config.toml
model = "contrastive image-text model"
dataset = "photos with spoken descriptions (Open Images, Localized Narratives)"
train_examples = 203450
image_size = 64
crop_scale_min = 1
horizontal_flip = true
tokenizer = "word"
vocab_size = 4585
loss = "softmax"
embed_dim = 384
encoder_arch = "resnet_bottleneck"
encoder_norm = "batchnorm"
encoder_activation = "silu"
encoder_depths = [3, 6, 3]
encoder_kernel_size = 3
encoder_stem = "single"
encoder_avg_pool_shortcut = false
encoder_widths = [192, 336, 576]
text_encoder_causal = true
text_encoder_width = 128
text_encoder_layers = 6
text_encoder_norm = "layernorm"
text_encoder_norm_position = "pre"
text_encoder_activation = "gelu"
text_encoder_mlp_ratio = 3
text_encoder_head_dim = 32
text_encoder_fused_qkv = false
text_encoder_bias = "all"
text_encoder_qk_norm = false
text_encoder_parallel_block = false
text_encoder_dropout = 0.1
text_encoder_inner_norm = false
text_encoder_positions = "sincos"
init = "torch_default"
residual_init = "zero_last"
optimizer = "muon"
muon_scale = "match_rms_adamw"
learning_rate = 0.0067
momentum = 0.95
nesterov = true
orthogonalizer = "newton_schulz_5"
adamw_lr_other_params = 0.0019
max_grad_norm = 1.0
max_steps = 5900
batch_size = 128
epochs = 3.7
lr_schedule = "poly"
final_lr_fraction = 0
warmup_steps = 110
weight_decay = 0.04
adamw_weight_decay_other_params = 0.01
Rows from block 3 of the text encoder of a small contrastive image-text model, named by matrix and row number. Rows with one number belong to one neuron. Each number is 128 + 32 x the weight over its row's rms, rounded and kept within 0 to 255. All counts start at 0. Numbers have three digits each.
Before each neuron's rows are labels from the 100 texts, of 14976, where the neuron reaches its highest value: "tokens" is the input token at the peak. Only what is clearly more common there than usual is listed. The data: photos with spoken descriptions (Open Images, Localized Narratives). In brackets: how many of the 100.
# fc1: MLP up (text_encoder.blocks.3.mlp.fc1.weight, 384x128), inputs 0-63
# fc2: MLP down (text_encoder.blocks.3.mlp.fc2.weight, 128x384, transposed), outputs 0-63

tokens: "are" (14); "and" (11)
fc1.254:166172110186111090120126108109185100163113144138113110145087072137091100130173065197119076136103120138141173140143143130144120087126143100164148130123167075139106104144175143147080108107092132
fc2.254:122137103092138163103182139065172140164126167161162116077138151111168174119161150120144204090161105123146150090125105117113187182115069108124109187091079146121179196118133173102181138133087134

tokens: "picture" (51); "of" (12); "flowers" (7)
fc1.27:169144128110128136112145109161108128101159113108144157153078080180156118043104163101164153165093153151081175146132156123092158127123113123092076072139128123123179106137174087160082143168113104
fc2.27:138062136115101099102095069063120174172109153145113169070162151146113128181150138143188182126127135155143071101079096122176102162110139118080116161138157130176126093097111144056070107171114151

tokens: "grass" (56); "wooden" (28)
fc1.334:139104130117140166140193117120135146113111115140089143131151137120198116153119111098117133121088157145071186144132115151160167110152218122099133183086155122153095108057136129080149164175135165
fc2.334:097135150116106114081085110165137193121202151109120132177112125102081098108135080192132127162147087166106170171120159094104177127117132125148140142167105105118159071095126145117138125119084106

tokens: "red" (100)
fc1.60:159054144195131129111119123145159142127094080187114116130163181117129139147159051137154137096120120094132142173139074151090059092158158066115126136156156124093087156161108133136131174078058119
fc2.60:105156169106110145136101166177114144124116088112115092148112098144112117128096081173140128183185161155121143175108145141120124161082149160116112088117132181088164153121079156123102141176146110

tokens: "smiling" (44)
fc1.38:152114168143120065122135157148134155102150145152085088146111046119152136128121127167131135156080215146147129180124127145193145128131108143144182085162066182099184100133142135129072100137141117
fc2.38:082119149079103090193147202110077149137223160099118090085105112139124089087203129138120121135123122113097105127160111109128106147172061147139086138074141116138127093082096169130094107174090160

tokens: "the" (17); "." (13); "image" (8); "sky" (7)
fc1.11:084156152170164099122136075121149187095136116156134117150064067147114094094147103080127107087121159099127149149162127195154138157187124168055086117146109172128155063131126151101167154144113154
fc2.11:176109158160095108123124101113139138105130132102169143091176117133117119102156158061103139122102154129168131125152133127181125098144134091121117187145188168161128063090141113116067140117157154

tokens: "there" (9); "wall" (8); "and" (8)
fc1.156:053142098093081027153179141084126148109095155135149169142117125103154127085152122177140110127155147049127158129105116187141165111095158155133145177143131190117134127156147102179086118095075090
fc2.156:120133114121078080116134139116119074169080042062117107104108107093187155113140120108076144096056086113129155110177155109123153165111090150130131133162110136138172129173117072106130108107083162

tokens: "red" (87)
fc1.303:081145178203125154150111132148169086118091099165115136152123172128099139109170121113181110125090200174115148118072186117096167096120142150094183109141126138139149100107095138128046145077128104
fc2.303:133112076112163121096146164129136166144157092110170131090116170135172098115134162083054073127129162178118102153140144130111168078157108114151120080157139125060166120144104184120108155164121139

tokens: "standing" (21); "grass" (19)
fc1.71:148091148083189150152134125155122160106146150153146146093152102162135154145101139164109131121177148143102127188173055105170128087158171108141127170157185110120161092086128152166119124092138143
fc2.71:123093135142087111137106127170129209131106081090084116121175132151150069124079120133111144146128156194087093135097102153106144120125157090127128152142077187072183136136121128145102183144124126

tokens: "road" (60); "." (33)
fc1.151:109116165138147113134136119094091119127099104112111085108052154100186135162126054120165122099124162133099156048103133086155130068124105207104135100101124137088105142145101162069075119143185150
fc2.151:119201108116129098144128185086138161123128103185137133150130136193151166174076131125160108116105164118139128147112139142114127192146133125078152115125123098120153130086093083131092182082112118

tokens: "the" (15); "." (11)
fc1.354:136134112124129068135090130141111147146185128155147096129159109113112105096115098159221156098183099142124188083128119107133096133163151147121151140121088108075147107178166104127123086173095098
fc2.354:114169035101116152116110128132114154126107120076035117135110122122131147150073153201091115117097138196156101096142062181138125112111082151065120152172125111111229107121139119148165122113137101

tokens: "yellow" (64); "." (17); "and" (11)
fc1.126:153120154103110131111124145137130117186071139156139135081170201142102086139167109147188128119102150086193155077140092121083141099075129160132159115153077059126186051151179150167169116106143096
fc2.126:128115119127226091112134136152111131147203114078122120165129131115159183058138143083069130136123107106132101158129127126136138186127141121105090158099147163129131098120092098062111097122072166

tokens: "chairs" (59); "sofa" (8); "sitting" (8)
fc1.8:127109056177116094139100181181114116135201146113140075141206131118132167159124048163146146172095118109127148116079152166114143126135131140143169109098110138175119101144182139159090121147133123
fc2.8:153139141133161127130089132142130112026161165110106093119114200090109167148107140167099145123129125128148158132230109163133161065106118131161092166124150117096131104200170093130109137071118121

tokens: "clouds" (49); "." (25); "sky" (9); "hills" (7)
fc1.69:144115177137148144153100176111135083081149094089121072119170116074170053159092131110131144134092086199119125120129105132140144114118154160129091118063133149190134102120152178198093124171109127
fc2.69:186141112081094140101102174106079073134137088149124151156142167165099120138147181077103179088120142046154151143149119138110113121106222202091182113105137155123097113094105144054134097108148145

tokens: "the" (19)
fc1.149:121130127130068121120059092113105137159183136160161100088145099150140120116121119107145101186098163134173129104147185171169081145101129162121095167172161118083155140110101173173131040133122115
fc2.149:140141114127129162095075158114118089071133139150197090114126156147116111108145115137086173107175104102116186183073136196125178074108144104072165142055107128144135156112158123105188094147118121

tokens: "bicycle" (12); "stairs" (8)
fc1.239:159156084103197079119088145109061165201107084120100064113140080148114115183170127106138157109142149075114135129128133162124177193169148117081138166155165158073121084078159153098091124145157130
fc2.239:143092151112086215134130153139082139081161128141159146099128182131098185150183138129109067182118144138105135041122097108106113141082110107153128104126123164168094105072097119124143103046104098

tokens: "," (12); "at" (10); "color" (8)
fc1.340:052182095147147193157122125155108146106133092094117117103209067114090168158170127131154050119177120168122075166129195149159116163156155149145163130116094150121122142146157133114116103149157113
fc2.340:173166147154134128130085127120109174125136094147154112105098090132165191084175167150174154071143083138141104126115098091131132133110068098144128105133144151119075157218133116113121107119139093

tokens: "," (8); "color" (7)
fc1.80:096131059069119178151076087145103173156161118133184137102172112141101140122115136137080158108153133097127151105074124187063152148159125150074122144158146103164202112189180125145169145104073096
fc2.80:137108092142131115158126165101144063175185180112137089131135089139139109151126069094130087135121073139171105156143127143149106111188145154149146129091061102104119107072132097078144099140120149

tokens: "standing" (31); "sitting" (21)
fc1.162:089189127105139124122168119116117140143116141130100153085123109119119133137145133092112118072111046114137131210112047130139151194140139097101127117104150162158172099156232117095068192141148100
fc2.162:157111137163179117146098105097166150097131169108069134193138117103082145113087070119158087037060177152138144085122111160121135116171142080099100127124098146150170163116102164109173103073126225

tokens: "couch" (19); "<end>" (8)
fc1.343:115111166167107118176188182131088116129163094116180165095158125127171171081163142106180178138148140156126067103147135100132122106151137128123133123134086157053135163100085141217093108123142177
fc2.343:142140153127148052103147152146087142142141127163163074170166119129108175170097104081168176128129142062183131147098136108062116166127144104096131095150083135100084159148131160105172144159126150

tokens: "poster" (89)
fc1.148:130068146142077072113158068102120157099147119103118098156093112117103123164176183113182068107099191069133088167165102105167150158127130135123150167116122165122137119169099117081075075163094138
fc2.148:168122104130125158146098171096142160127172134175132111122163120134104138078083104114170124169132145087108255135125111114071061093156143164112098078128138119090094167154154106171130165150154161

tokens: "there" (13); "<end>" (10); "is" (8); "glass" (7)
fc1.244:150087151112086147150147122116201196131135089092200145138093145167115118096104168071141082138142134158124119154123106183116158111120093167131114188165136130108183074093108145167136115145123052
fc2.244:118092165069160125071096193099117124140128107156146150141131101130116087129143132121120184124123067120144158136140187080172137104138153103182142127167085127128061113122146075125147145167181170

tokens: "playing" (12); "standing" (11); "green" (8); "are" (8)
fc1.224:100104169127143112094107117106137113156148119139063091088091145172157101090089177151149155111134097168141132115156112125157165123141086115107125083075157135159160077136194126144116123142166069
fc2.224:158120119182128153133158129174124120189085129092082169153126107071112179161114110094083129122109172129056167077117092158162134105082137158077112131131188143108133117155187111124144157122115100

tokens: "<end>" (22)
fc1.299:167099185137114167146117155115146109159176085095177082126111190147127113146104197157130159054119139153142080162122183161120129112171150150063134100159138186153117070104112141100119160137076136
fc2.299:133121134138117080112134117119185150139113127159097111121150155169185126102079116072114180120089087099121114178135139160106132183151110136114179153099173186127084157064162126087102119127138148

tokens: "red" (52); "orange" (12)
fc1.199:024104104125102115083146147185090120154141111128143195169119090089109173117132075093179119088145120113159159160137184141146163084156118118189167109198065095154148111107076208093109151153152103
fc2.199:184070158100171103124129108129185106153126135154128098100130116086158140106124150157056113163115182139157082134153120087159154142141093146162083097106105172128087154099168119103092130125155151

tokens: "." (40); "and" (18); "red" (15); "pink" (11)
fc1.133:155088141091116167117095127178148134107146118162106121180133089110070102119131146197148122104127153055165148148105165170127106091089080090152156111162101120118109085081108132117147160147163121
fc2.133:094078123132112196161062151147132128142100187112168125145131127131162106122145110124191112135051140149158146165088103170167135121146096102095143167119172089154108176088094158065093133126127171

tokens: "in" (15); "grass" (13); "and" (10); "there" (8)
fc1.381:184112142179151093100112126111080105109100158168179169090129133078106119118156151135175088106170141137123148159167118124137156080120144122065124180134129139167060133183124106095095172154144096
fc2.381:077142160124127123148157104093165159115093143142185094173118159126137147093140125121112097102148116095102123207106146094156064118153119121197174102104117081128107144110103137147132107178129088

tokens: "in" (16); "the" (15); "," (12); "there" (11)
fc1.259:133118097124082116076109130110147145089176090134128173118172118043152129113110108118122128171196184099148183159102118146118101155124146118148154149140101168106082110171159140150133114107094140
fc2.259:161158121093142138149044119090165114097104128134137117110094147105144146083135139119106155099083103212148101163137148134189090161119148119116119077096146155085123093113122106055173107143118141

tokens: "trees" (41); "television" (8)
fc1.166:127136132156060139146137120100136157124148080170143116192166080104182113145083059196132102144126145165110096144164135120113103076146133101065165106178086125159094157144138181201119100135111162
fc2.166:105087125106164126174093202091104144096048084100108161117153135153128140164110049171078116097161151134138090114125120174187106162127104194166132134132091103117144097085091108113169186109110097

tokens: "standing" (27); "people" (24); "red" (8); "smiling" (7)
fc1.20:114161132098170100136178173137147183103160140132115176170134160085154083091127137121122113128162087156045091151128082126149180105125140162125056129154134091087149220136166108085139092136148122
fc2.20:151141210102176095127156135073036131124164166086092073173180076109141124110119093115159150158148164115080144096126141115163137114141137101135108144096136099115154115168131155065103085123111142

tokens: "in" (11); "fish" (10); "<end>" (10)
fc1.1:149157176081058160096141151158093146124126065123137110185132102053138137094136145129157110038094183149168143145172134120149145164129077113105123094155124128131110129159158092137158100145139106
fc2.1:148156152106096142140103103163108126122101075064068130145116109162169175159149138139138155110050189162103114110144137144161075122151157134155109176105161150144079109182149134075149106146136153

tokens: "car" (26); "cars" (18); "on" (13); "parked" (11)
fc1.131:084200083141124154136176074137203126134157123194149090140184106112123103039145094127121144132155105182110136127159124131128097144133118123129163185107142181112114156167148103127177117120091139
fc2.131:083105100136164092116130139095120083107119085099111091182159166127178113131155073146090149106175144194111116183140098139086183121060124202134107101199094097101125165120121072161158124106147146

tokens: "the" (25); "," (10); "hills" (8)
fc1.51:148184131181127120122145160106149201069094141166088131084135136082160128127170207083126142119159170135137137172137109152128133132118144136129079076172114180092138105121119093078111207176141145
fc2.51:130139178172067112084162097088124099126092170167163112099181093132151149134113125106110140051128174048145137159099142178144124131119148147135165117139105144174137060101159094151100168178095181

tokens: "smiling" (18); "the" (18)
fc1.213:137156122155157135120127126171186130089114147092077144116089122147119074044146152145115083063096191137162170115101108174141129122142133125233159139138155148039133148162117120109085114135142100
fc2.213:122050152129117159125165164152137118120131157092144042114133145127184122137129116139129113159168177157077143126186171116170129108089061108108066128127146132175095102139103120167109190152095158

tokens: "there" (9)
fc1.325:128144060115078187152212117199187110105078118152083144127176133088188178116108136094096099110160111157161093150103132129116080160126154112090170147133116179097150106180083150158114115089123174
fc2.325:150125099110107108181075160170181150145152150064124151152080115113083046126113117139206191119133089101099142200119135085087181111153138169144131118125160107149140132100143090138151110138109104

tokens: "poster" (35); "in" (12); "with" (10); "of" (7)
fc1.35:125106120168129147118222132137041116130158085146180085112113147173189082128134124115128145132109163118142126115141164079093137172122155089166159166150132144183170098180149090114128123192124169
fc2.35:121134122096122115155168140111093090130132113063093095149093065157113103185131107131111130122101081157085132119168155117115081143094113162111175146198096113061118144182135131156092130144170102

tokens: "are" (8); "ground" (7); "trees" (7)
fc1.226:175158117142131092168098093158113151135150081090049137095112159108146183130167071189131148059120184111168094126106135095121132072116170163077109184146146142118112129107182147123130147146129139
fc2.226:154116131114133148091094127115082162121137169150080208165124118109135132192143115144122125101130154167138123130163068164126175102113111086220118122151103153172156113109074102199108114125139146

tokens: "clouds" (36); "<end>" (13); "." (11)
fc1.279:123128072133187159176151168185082160120180122109157156111143092107142153061118066126107115163095130115061111143124152105085149101102128177142115184183178147076140088122193079113132063097116139
fc2.279:111142111124111169115110172096141114114141141167115104128118106084117113149155114119127145122164095133150085100118112107082151100147143181145059094145056167175154176121110144162141156107172112

tokens: "grass" (43)
fc1.289:138122115106119122211113098176174096140142131083108106111154120136085069104127136138135140083135190135111186204179170079147143108094133099099180067075097142129122132135144151128096146084166079
fc2.289:154136119094112033098154120120072155150087130105132125124120219140091129155124165124114147081109097122088159131151142121156127187066133122089066109161159151184127139087109104133106145153115097

tokens: "smiling" (13)
fc1.200:208144162083126166118149132116164085126098150088128167125188159124099060185051181162151119101129146133104129116139078143084168182151103142115122110132098102058168132165094156158131096114131096
fc2.200:116156117095136110092158069115093112122106122155134136123142130113144155154140142102110109096098124121227127107102161081154170086150113152166142118125152138152147120078087115164137146170160125

tokens: "the" (15); "a" (14)
fc1.290:112148122076126098127123117149112114165127190189109143110119166199122153120087124100182113176083118140105090149130118127120166119092152158097158110104158137091124111140149165154177104093129104
fc2.290:082151113118151064089099092143099147110127113092113127114146172133097149097116146147157138130124101129181130096117091162129099097214140110060108108102071176142090141161092124189124125109124165

tokens: "clouds" (32); "." (19); "sky" (14)
fc1.362:126143100171129150217130141140138156104165224142203166127117073137148137116130068075102123167194111118104084168134074093118110145102128070115131147116093125118135121125135087096081143144077101
fc2.362:173120163115178137025114192193116156151139152140156094109118160053145156156080097131132153177154111055128140107111140104143149132115123145142100106142118170087077143107082090136128170082141154

tokens: "image" (63); "white" (22)
fc1.188:103114151136109138055082114145080113120155102187124195087111114157109126145144193159130137095118142103137116150101136089120138156124190099095121137218139187113111115195119086105113136158156105
fc2.188:139084130107089130085121086133174127184103092131081068116123131094097148177092163155132100128140118148130113145197180141116121169127109081143064155156158162134067140106108166129093171093133100

tokens: "in" (10); "wall" (9); "papers" (8)
fc1.223:165135086116115076127096091094216099120137120170127143129169168161135092139128138136116104120170117129129094132128118146174143144129151158076167145111119103062153128152145123123104117167142132
fc2.223:135158123178106119199124137144109112143156143084106148114095155081099180128107079094134122058113153139112132092142192146095164157152098134165072136117170155167088160095085136185152112115171103

tokens: "<end>" (28); "trees" (10); "and" (9); "," (8)
fc1.195:154180193137121143097132163170063145118135079136179133154138188118108138135142211077205157147129122119155073176143163123128098085102089063114118129146143105102150168135088067118114152091173101
fc2.195:124190143164120067164156103122090187163095117124176120082157077133116141115124115100142113109105149105117083139131101134105132119098136141136103147087124132093128157105061186165135117183134136

tokens: "image" (55); "we" (20)
fc1.107:136135124135072095127102078146148084109130095062132130169107053097074159171163097149136128138129163118137142156085106151139073129071163127148076123168094200117198081184122139139126164181071073
fc2.107:123080148144104184122134138152138148151159097093111105067079177119127088099164122130086065099104115159138146124123127090126160157173115086074176163174088144162096098168137151131141164181103154

tokens: "standing" (49); "screen" (8)
fc1.123:151127144114174085132064138097147141122215096127110190127098137184129120155093098122083123104138059098147196127117123176165137098157152120160127129129134151100147131114162115144145142132079122
fc2.123:194117128144094129150141082119174111112142145067115140150078123127100114166165144193141146166122109058131101122106052112171131111097119112143141145085131142123158122161094087129126082207135138

tokens: "man" (25); "curtain" (8)
fc1.157:107099095178105140091147161192205085156198113119161167111153129122139153122092082158140129110110060116084172117150112083103121136231134166114127082196120166195160115113116114132134117107084156
fc2.157:129160151124122115133105202068120127120081132100170119148156102143095134209093155124136181154110157080202169155057096166140111150109127098144204159155120100128165130082147083127101170096154108

tokens: "yellow" (20); "." (14); "color" (12); "orange" (10)
fc1.146:145116163123166132149123114187142128117168178099098136112169176121129123132061176170130106121135147109194135102094094084086143197146163084102125194137062122154117143191156160141147146113132122
fc2.146:109154107095110078142107130117132122105124142177090162153144103145131099125108128099102116147185145134163171105119119174153155073125133121207089138146122048142104130130141174080114115115106169

tokens: "," (16); "." (11); "and" (8)
fc1.177:110162177138152196084074059127158132160161128125149125120141142113122131158145109116136160140094101202147117156108063132066132109174104166081145063178160175101148130158144158129155038155100150
fc2.177:121113141110126106116139170115142152142095115103072157151120186151070121202070089169104122135133100137159159086151101097125079100120136167142108147165136134102027147146132138168091144062138111

tokens: "image" (95)
fc1.21:102093163132135097181075162104126088087169161089135156146112064110144193116124091156133102108157133182122106160165111092153070113157195166104116122114137184133141081205141089099122154089117090
fc2.21:150095103154119111122130189153159109163111085087125101081047152126105142087157183110114139118189166155127140116110160116115140159172096050144111129187120119112133148149094102142152163149168102

tokens: "red" (23)
fc1.197:130086087107101166121129103196168152159137165187128094111105133132081165074126093065194093113167088132128170154135087134147173113126110144096178176074169143102084134165138155126117092138111188
fc2.197:164158142100060151150158100119182124144154136090049201104184099102097121119057122104092128121094095126076103115118077086120138102097141080139106116125147122214157129171094136104114127147106163

tokens: "chairs" (14); "and" (9)
fc1.222:158141087119128087126166115114110120174152090096170159148158123135114131126162118094077216133143152026062091166120143127141141138122099101099125143197101145097173130102191162138122076113117125
fc2.222:107183165083113097121110165144154075127117094066099154137132123200138147160077094144145121134104133122119124193153151190107148046092089132119157066129158122097145150105142083153126101125125192

tokens: "trees" (14); "there" (14)
fc1.361:109124186146099145064117124110118167127107111148162136167141065076169124127200172137186084138132160108130197134210153103118141096131144139092089128101084205121146113140082132068088148159079120
fc2.361:166092134141150102139144082112115108037103158131172126064156129121103140072126158104152126124130148156121123163155112116135123139124160139169120135185167131214095116078084073159104217096163113

tokens: "car" (49); "bus" (16)
fc1.113:158128147059086129141118081165088105146095111138135083092106168114102084141142170141081139158097162125135147087182147131101156068158156152129142166200178162126115147111169144112119118157166100
fc2.113:150068113139161104145155169116150168144119106119139114111175168102125154100127065092152094127104157135193143107128115152088160186081131068159139088077164149140112165177146137125136132139123154

tokens: "are" (13); "." (11); "," (9); "buildings" (8)
fc1.240:083162132091159112109118143122134096102144090099092166054108133199098090113119111137200090053104104105141127162163082141160089216131167103135096144145125130154204128160143145068159091174162049
fc2.240:110116108182186163132055104165180129137152145106118113118105122081109136159061110118154121094116120109119118045042134130189146157169123128120127115148114161133123152116122131124110123141032078

tokens: "sky" (57); "top" (13)
fc1.115:125114177128106184177068161102096214135109138072140104106051124134097086135116176135110099140083134146149133110108109170128123106081169165090107159117184182081169125171153133143131093155161080
fc2.115:078141138174106113127084165159163180136148135131112122108136127097121148107007179093148178185163090080134049081109068126095129178077121097127099132142078116113155155087107089148136141076118116

tokens: "red" (23); "pink" (12); "chairs" (11); "black" (11)
fc1.246:161093084071108107116161075176125165089170068097163180135139139085079126123126140119099143137125109144090129156084102103121139151115129123106188155130090116104121147131139126145111166152125100
fc2.246:059165117111131138081107144119127184116146109158085100132145132155157105200155096137124115146090084110117111154141131157083138041131172199124132148144095089140129164127097103139122187109196156

tokens: "man" (17); "wearing" (14); "sitting" (14)
fc1.248:152155113123078124112093138154165157126178216115135116149159185128128121141152142166143157136125099103069126181107132131135138117162110196239156191137136107128148098058117113099108137094131132
fc2.248:094084140117156092159149120093069145190137168085119085115157131144120127116067161133054160136174162162156142055178034108108157121057160134123099122186171111121132087156130145163137190067111176

tokens: "yellow" (20); "." (11); "sun" (8)
fc1.352:192112162092145066111079127167166073135105151145111135125160117131137175113107064083140085098136151162190117151139120059131166147136132103125105106105055147164123158174064197109180125138146137
fc2.352:109139128117150100112130134182091096098165152131136111156121118109116102136148163133115127137149103153162077147171094150121101107134118104188125168115104131107152179092149155171113130134102058

tokens: "." (16); "," (12); "there" (8); "wooden" (7)
fc1.202:145111117197149094093163069149100175121077180129118134115074098158128044138219159191147099094127153067097120141121104122160168122144112127116098161116168143103137129138095124100048112157080070
fc2.202:126142138062133200118126167151132103123164168137076101118130164185135109067181118153118077154071180173164125063123101103124083154162120129100132135096118089136090141108088119165096109116162068

tokens: "in" (14)
fc1.45:099153116181191135083053133104155088120146091188095077100119103102122159167147114184147159176114155136111137098146088124138096103077116106121145180142181132183157090141156187131149126143185105
fc2.45:147164155083078185095106077151065112152154139159102122164166165120120152180135106159150165145154178109124145124147126173140141076137103101162142121164127127126137139099068093176106164083120102

tokens: "<end>" (19); "wooden" (13); "pink" (12)
fc1.46:121093126113127132146137160105139167130179109180098109164137097131125134131127164118117115127104130109062167105106095087143064108097134175081121119162149074220132121161114137125131145170121164
fc2.46:160127184078093129134155133137137123175074122121124133124082108080100116086139100180136120153129092117152119129126157140112169084193149138173153177052165113118108168075190147099145112117122090

tokens: "," (21); "glass" (10); "in" (10); "bottle" (8)
fc1.87:163144138170088112104109126108166175184148125049107117109134128115134108181165138113145097098164114128142199069141085101165195151095092129126147205158156142122124164110094126124085158126134093
fc2.87:149142067159134132157107144109152180101206126135155130084122071102110146085137108091074157159101153104185159090108151130164150104137150139143128138105119148149102127111139124103158111145180158

tokens: "red" (99)
fc1.16:098132143192107136142165138141177124141130041175157169147094115105136107120147137159191091108154071095118135109091113214092135089127138136119102097124107114125095157154104117111133118181109115
fc2.16:169161219084119102098127152228144118163128167180123135138127167112093084120139115102124101131162118154111128148076151126140096120194136120128114123108116161103127151148112155093089140142100119

tokens: "picture" (76); "image" (8)
fc1.260:096093145069084146104154103146136145124107104156119137134059163138149111112098052105139069157165157090136139075087176079090101119183159078129075157162143144146162124202183080159106157127101144
fc2.260:198141122156112104121136085106123144086130070109114135083119136150081118127108101112174076097103118157091109151090085102059170150165139127179126136117135160159181143231128185093115147201148112

tokens: "smiling" (43); "and" (16)
fc1.176:106120083115160100149149124178172101073115157165114126108121103154204095082160108111134094117136209105111139177115123152128072142132111163141077183170216108117124125159132147105107143119086163
fc2.176:146168133109112167114164152122062161168133156077099060031136151158121155143106169153118086133143224166112117097133081149120097127155146144140104154114104115143206140090107075146107132151139101

tokens: "bicycle" (26); "ground" (12)
fc1.189:078135123142082126134128063130134200158098156137150115147137178135152171095099131064122123121125169153078125113137157166132159114159144115130128097135103120110143081116112154067138160121190140
fc2.189:127149108147132152125175130100171093101135144130145144139150084174104223127057127128167116070127141114149077137148162173159140136125126153110126147112139170148100151146111043130135147167113148

tokens: "red" (95)
fc1.172:077139103140173187172134175112195132109158105138164117111149165096169197085136162182179137130100125091136113106131067117131131121115099154133126159152056160156072102167081116105123119111179124
fc2.172:167102178109087125116166056165093123142144095153105121104113087167045069139140134127131085146111136097165113123128181158068107126150158108202105175151160112074134170110157155078124120149110104

tokens: "standing" (19); "people" (11); "tents" (7); "clouds" (7)
fc1.278:160115172123185185149113148129161173128143127171152167097139124123161112135130085080085159174144159138148090120164126125158108121157145142106115104105163203094095097159090164083122128110095189
fc2.278:137122082163169113078122060121170097127107111132147127129079117057096107119106164165061164097129147178092170163083119093126107144140121095125099091106136124141126153100153080141078112151112157

tokens: "are" (38); "<end>" (8)
fc1.31:097056114177070158186158140098197119124123168097092081127131088142088173124096134108138074118082101153113116113144140153147095089136086141075131112151168204130147124094125120096090120136147081
fc2.31:125167179169136103168089199137110138128095161190116095138139125097109180123145164128179154084086120120122220180135097070101141163120133134101127048144145104126137131145083114138120143118178130

tokens: "." (49); "road" (22); "it" (8)
fc1.371:164140120183148122130156107133068069074130117154174136088161146134148108146134108120214127079107156198057106082069131137133138080121155092073121177120120153163113159128126195103046163143157160
fc2.371:156151112140155140156076195148116088146091153106127048131102161109152144141092112104168142117132165065127167157139087104186112129093103225076178185123080112095172154143115137098159129127156145

tokens: "." (25); "floor" (24); "<end>" (8)
fc1.15:135177145134141100104116156120114089144106134122121166079095091130153150136068108126162134168109202165096121050137139157097137125155142145138119131190143112090158184141113116094119185129171122
fc2.15:122134058092063147132115174125157118138080133179132105127184141170180086102174116120141106137104119155082104167143123129074133094084109143098149144132146067128188157114112105114177202152159186

tokens: "sky" (31); "buildings" (11); "<end>" (8); "clouds" (8)
fc1.271:116126148161173104106141180107082108093117130126175075158181124124119148084159154120100145160187132153123156116119151099073112045130162149128135092129154163187144122176096126102159136086091075
fc2.271:127126160075168117078187108087145153141119142146148153119126160107162084171150112137179137118130083109102136153157109139142132127124102110085151122107140156203051167165058177128086122141135125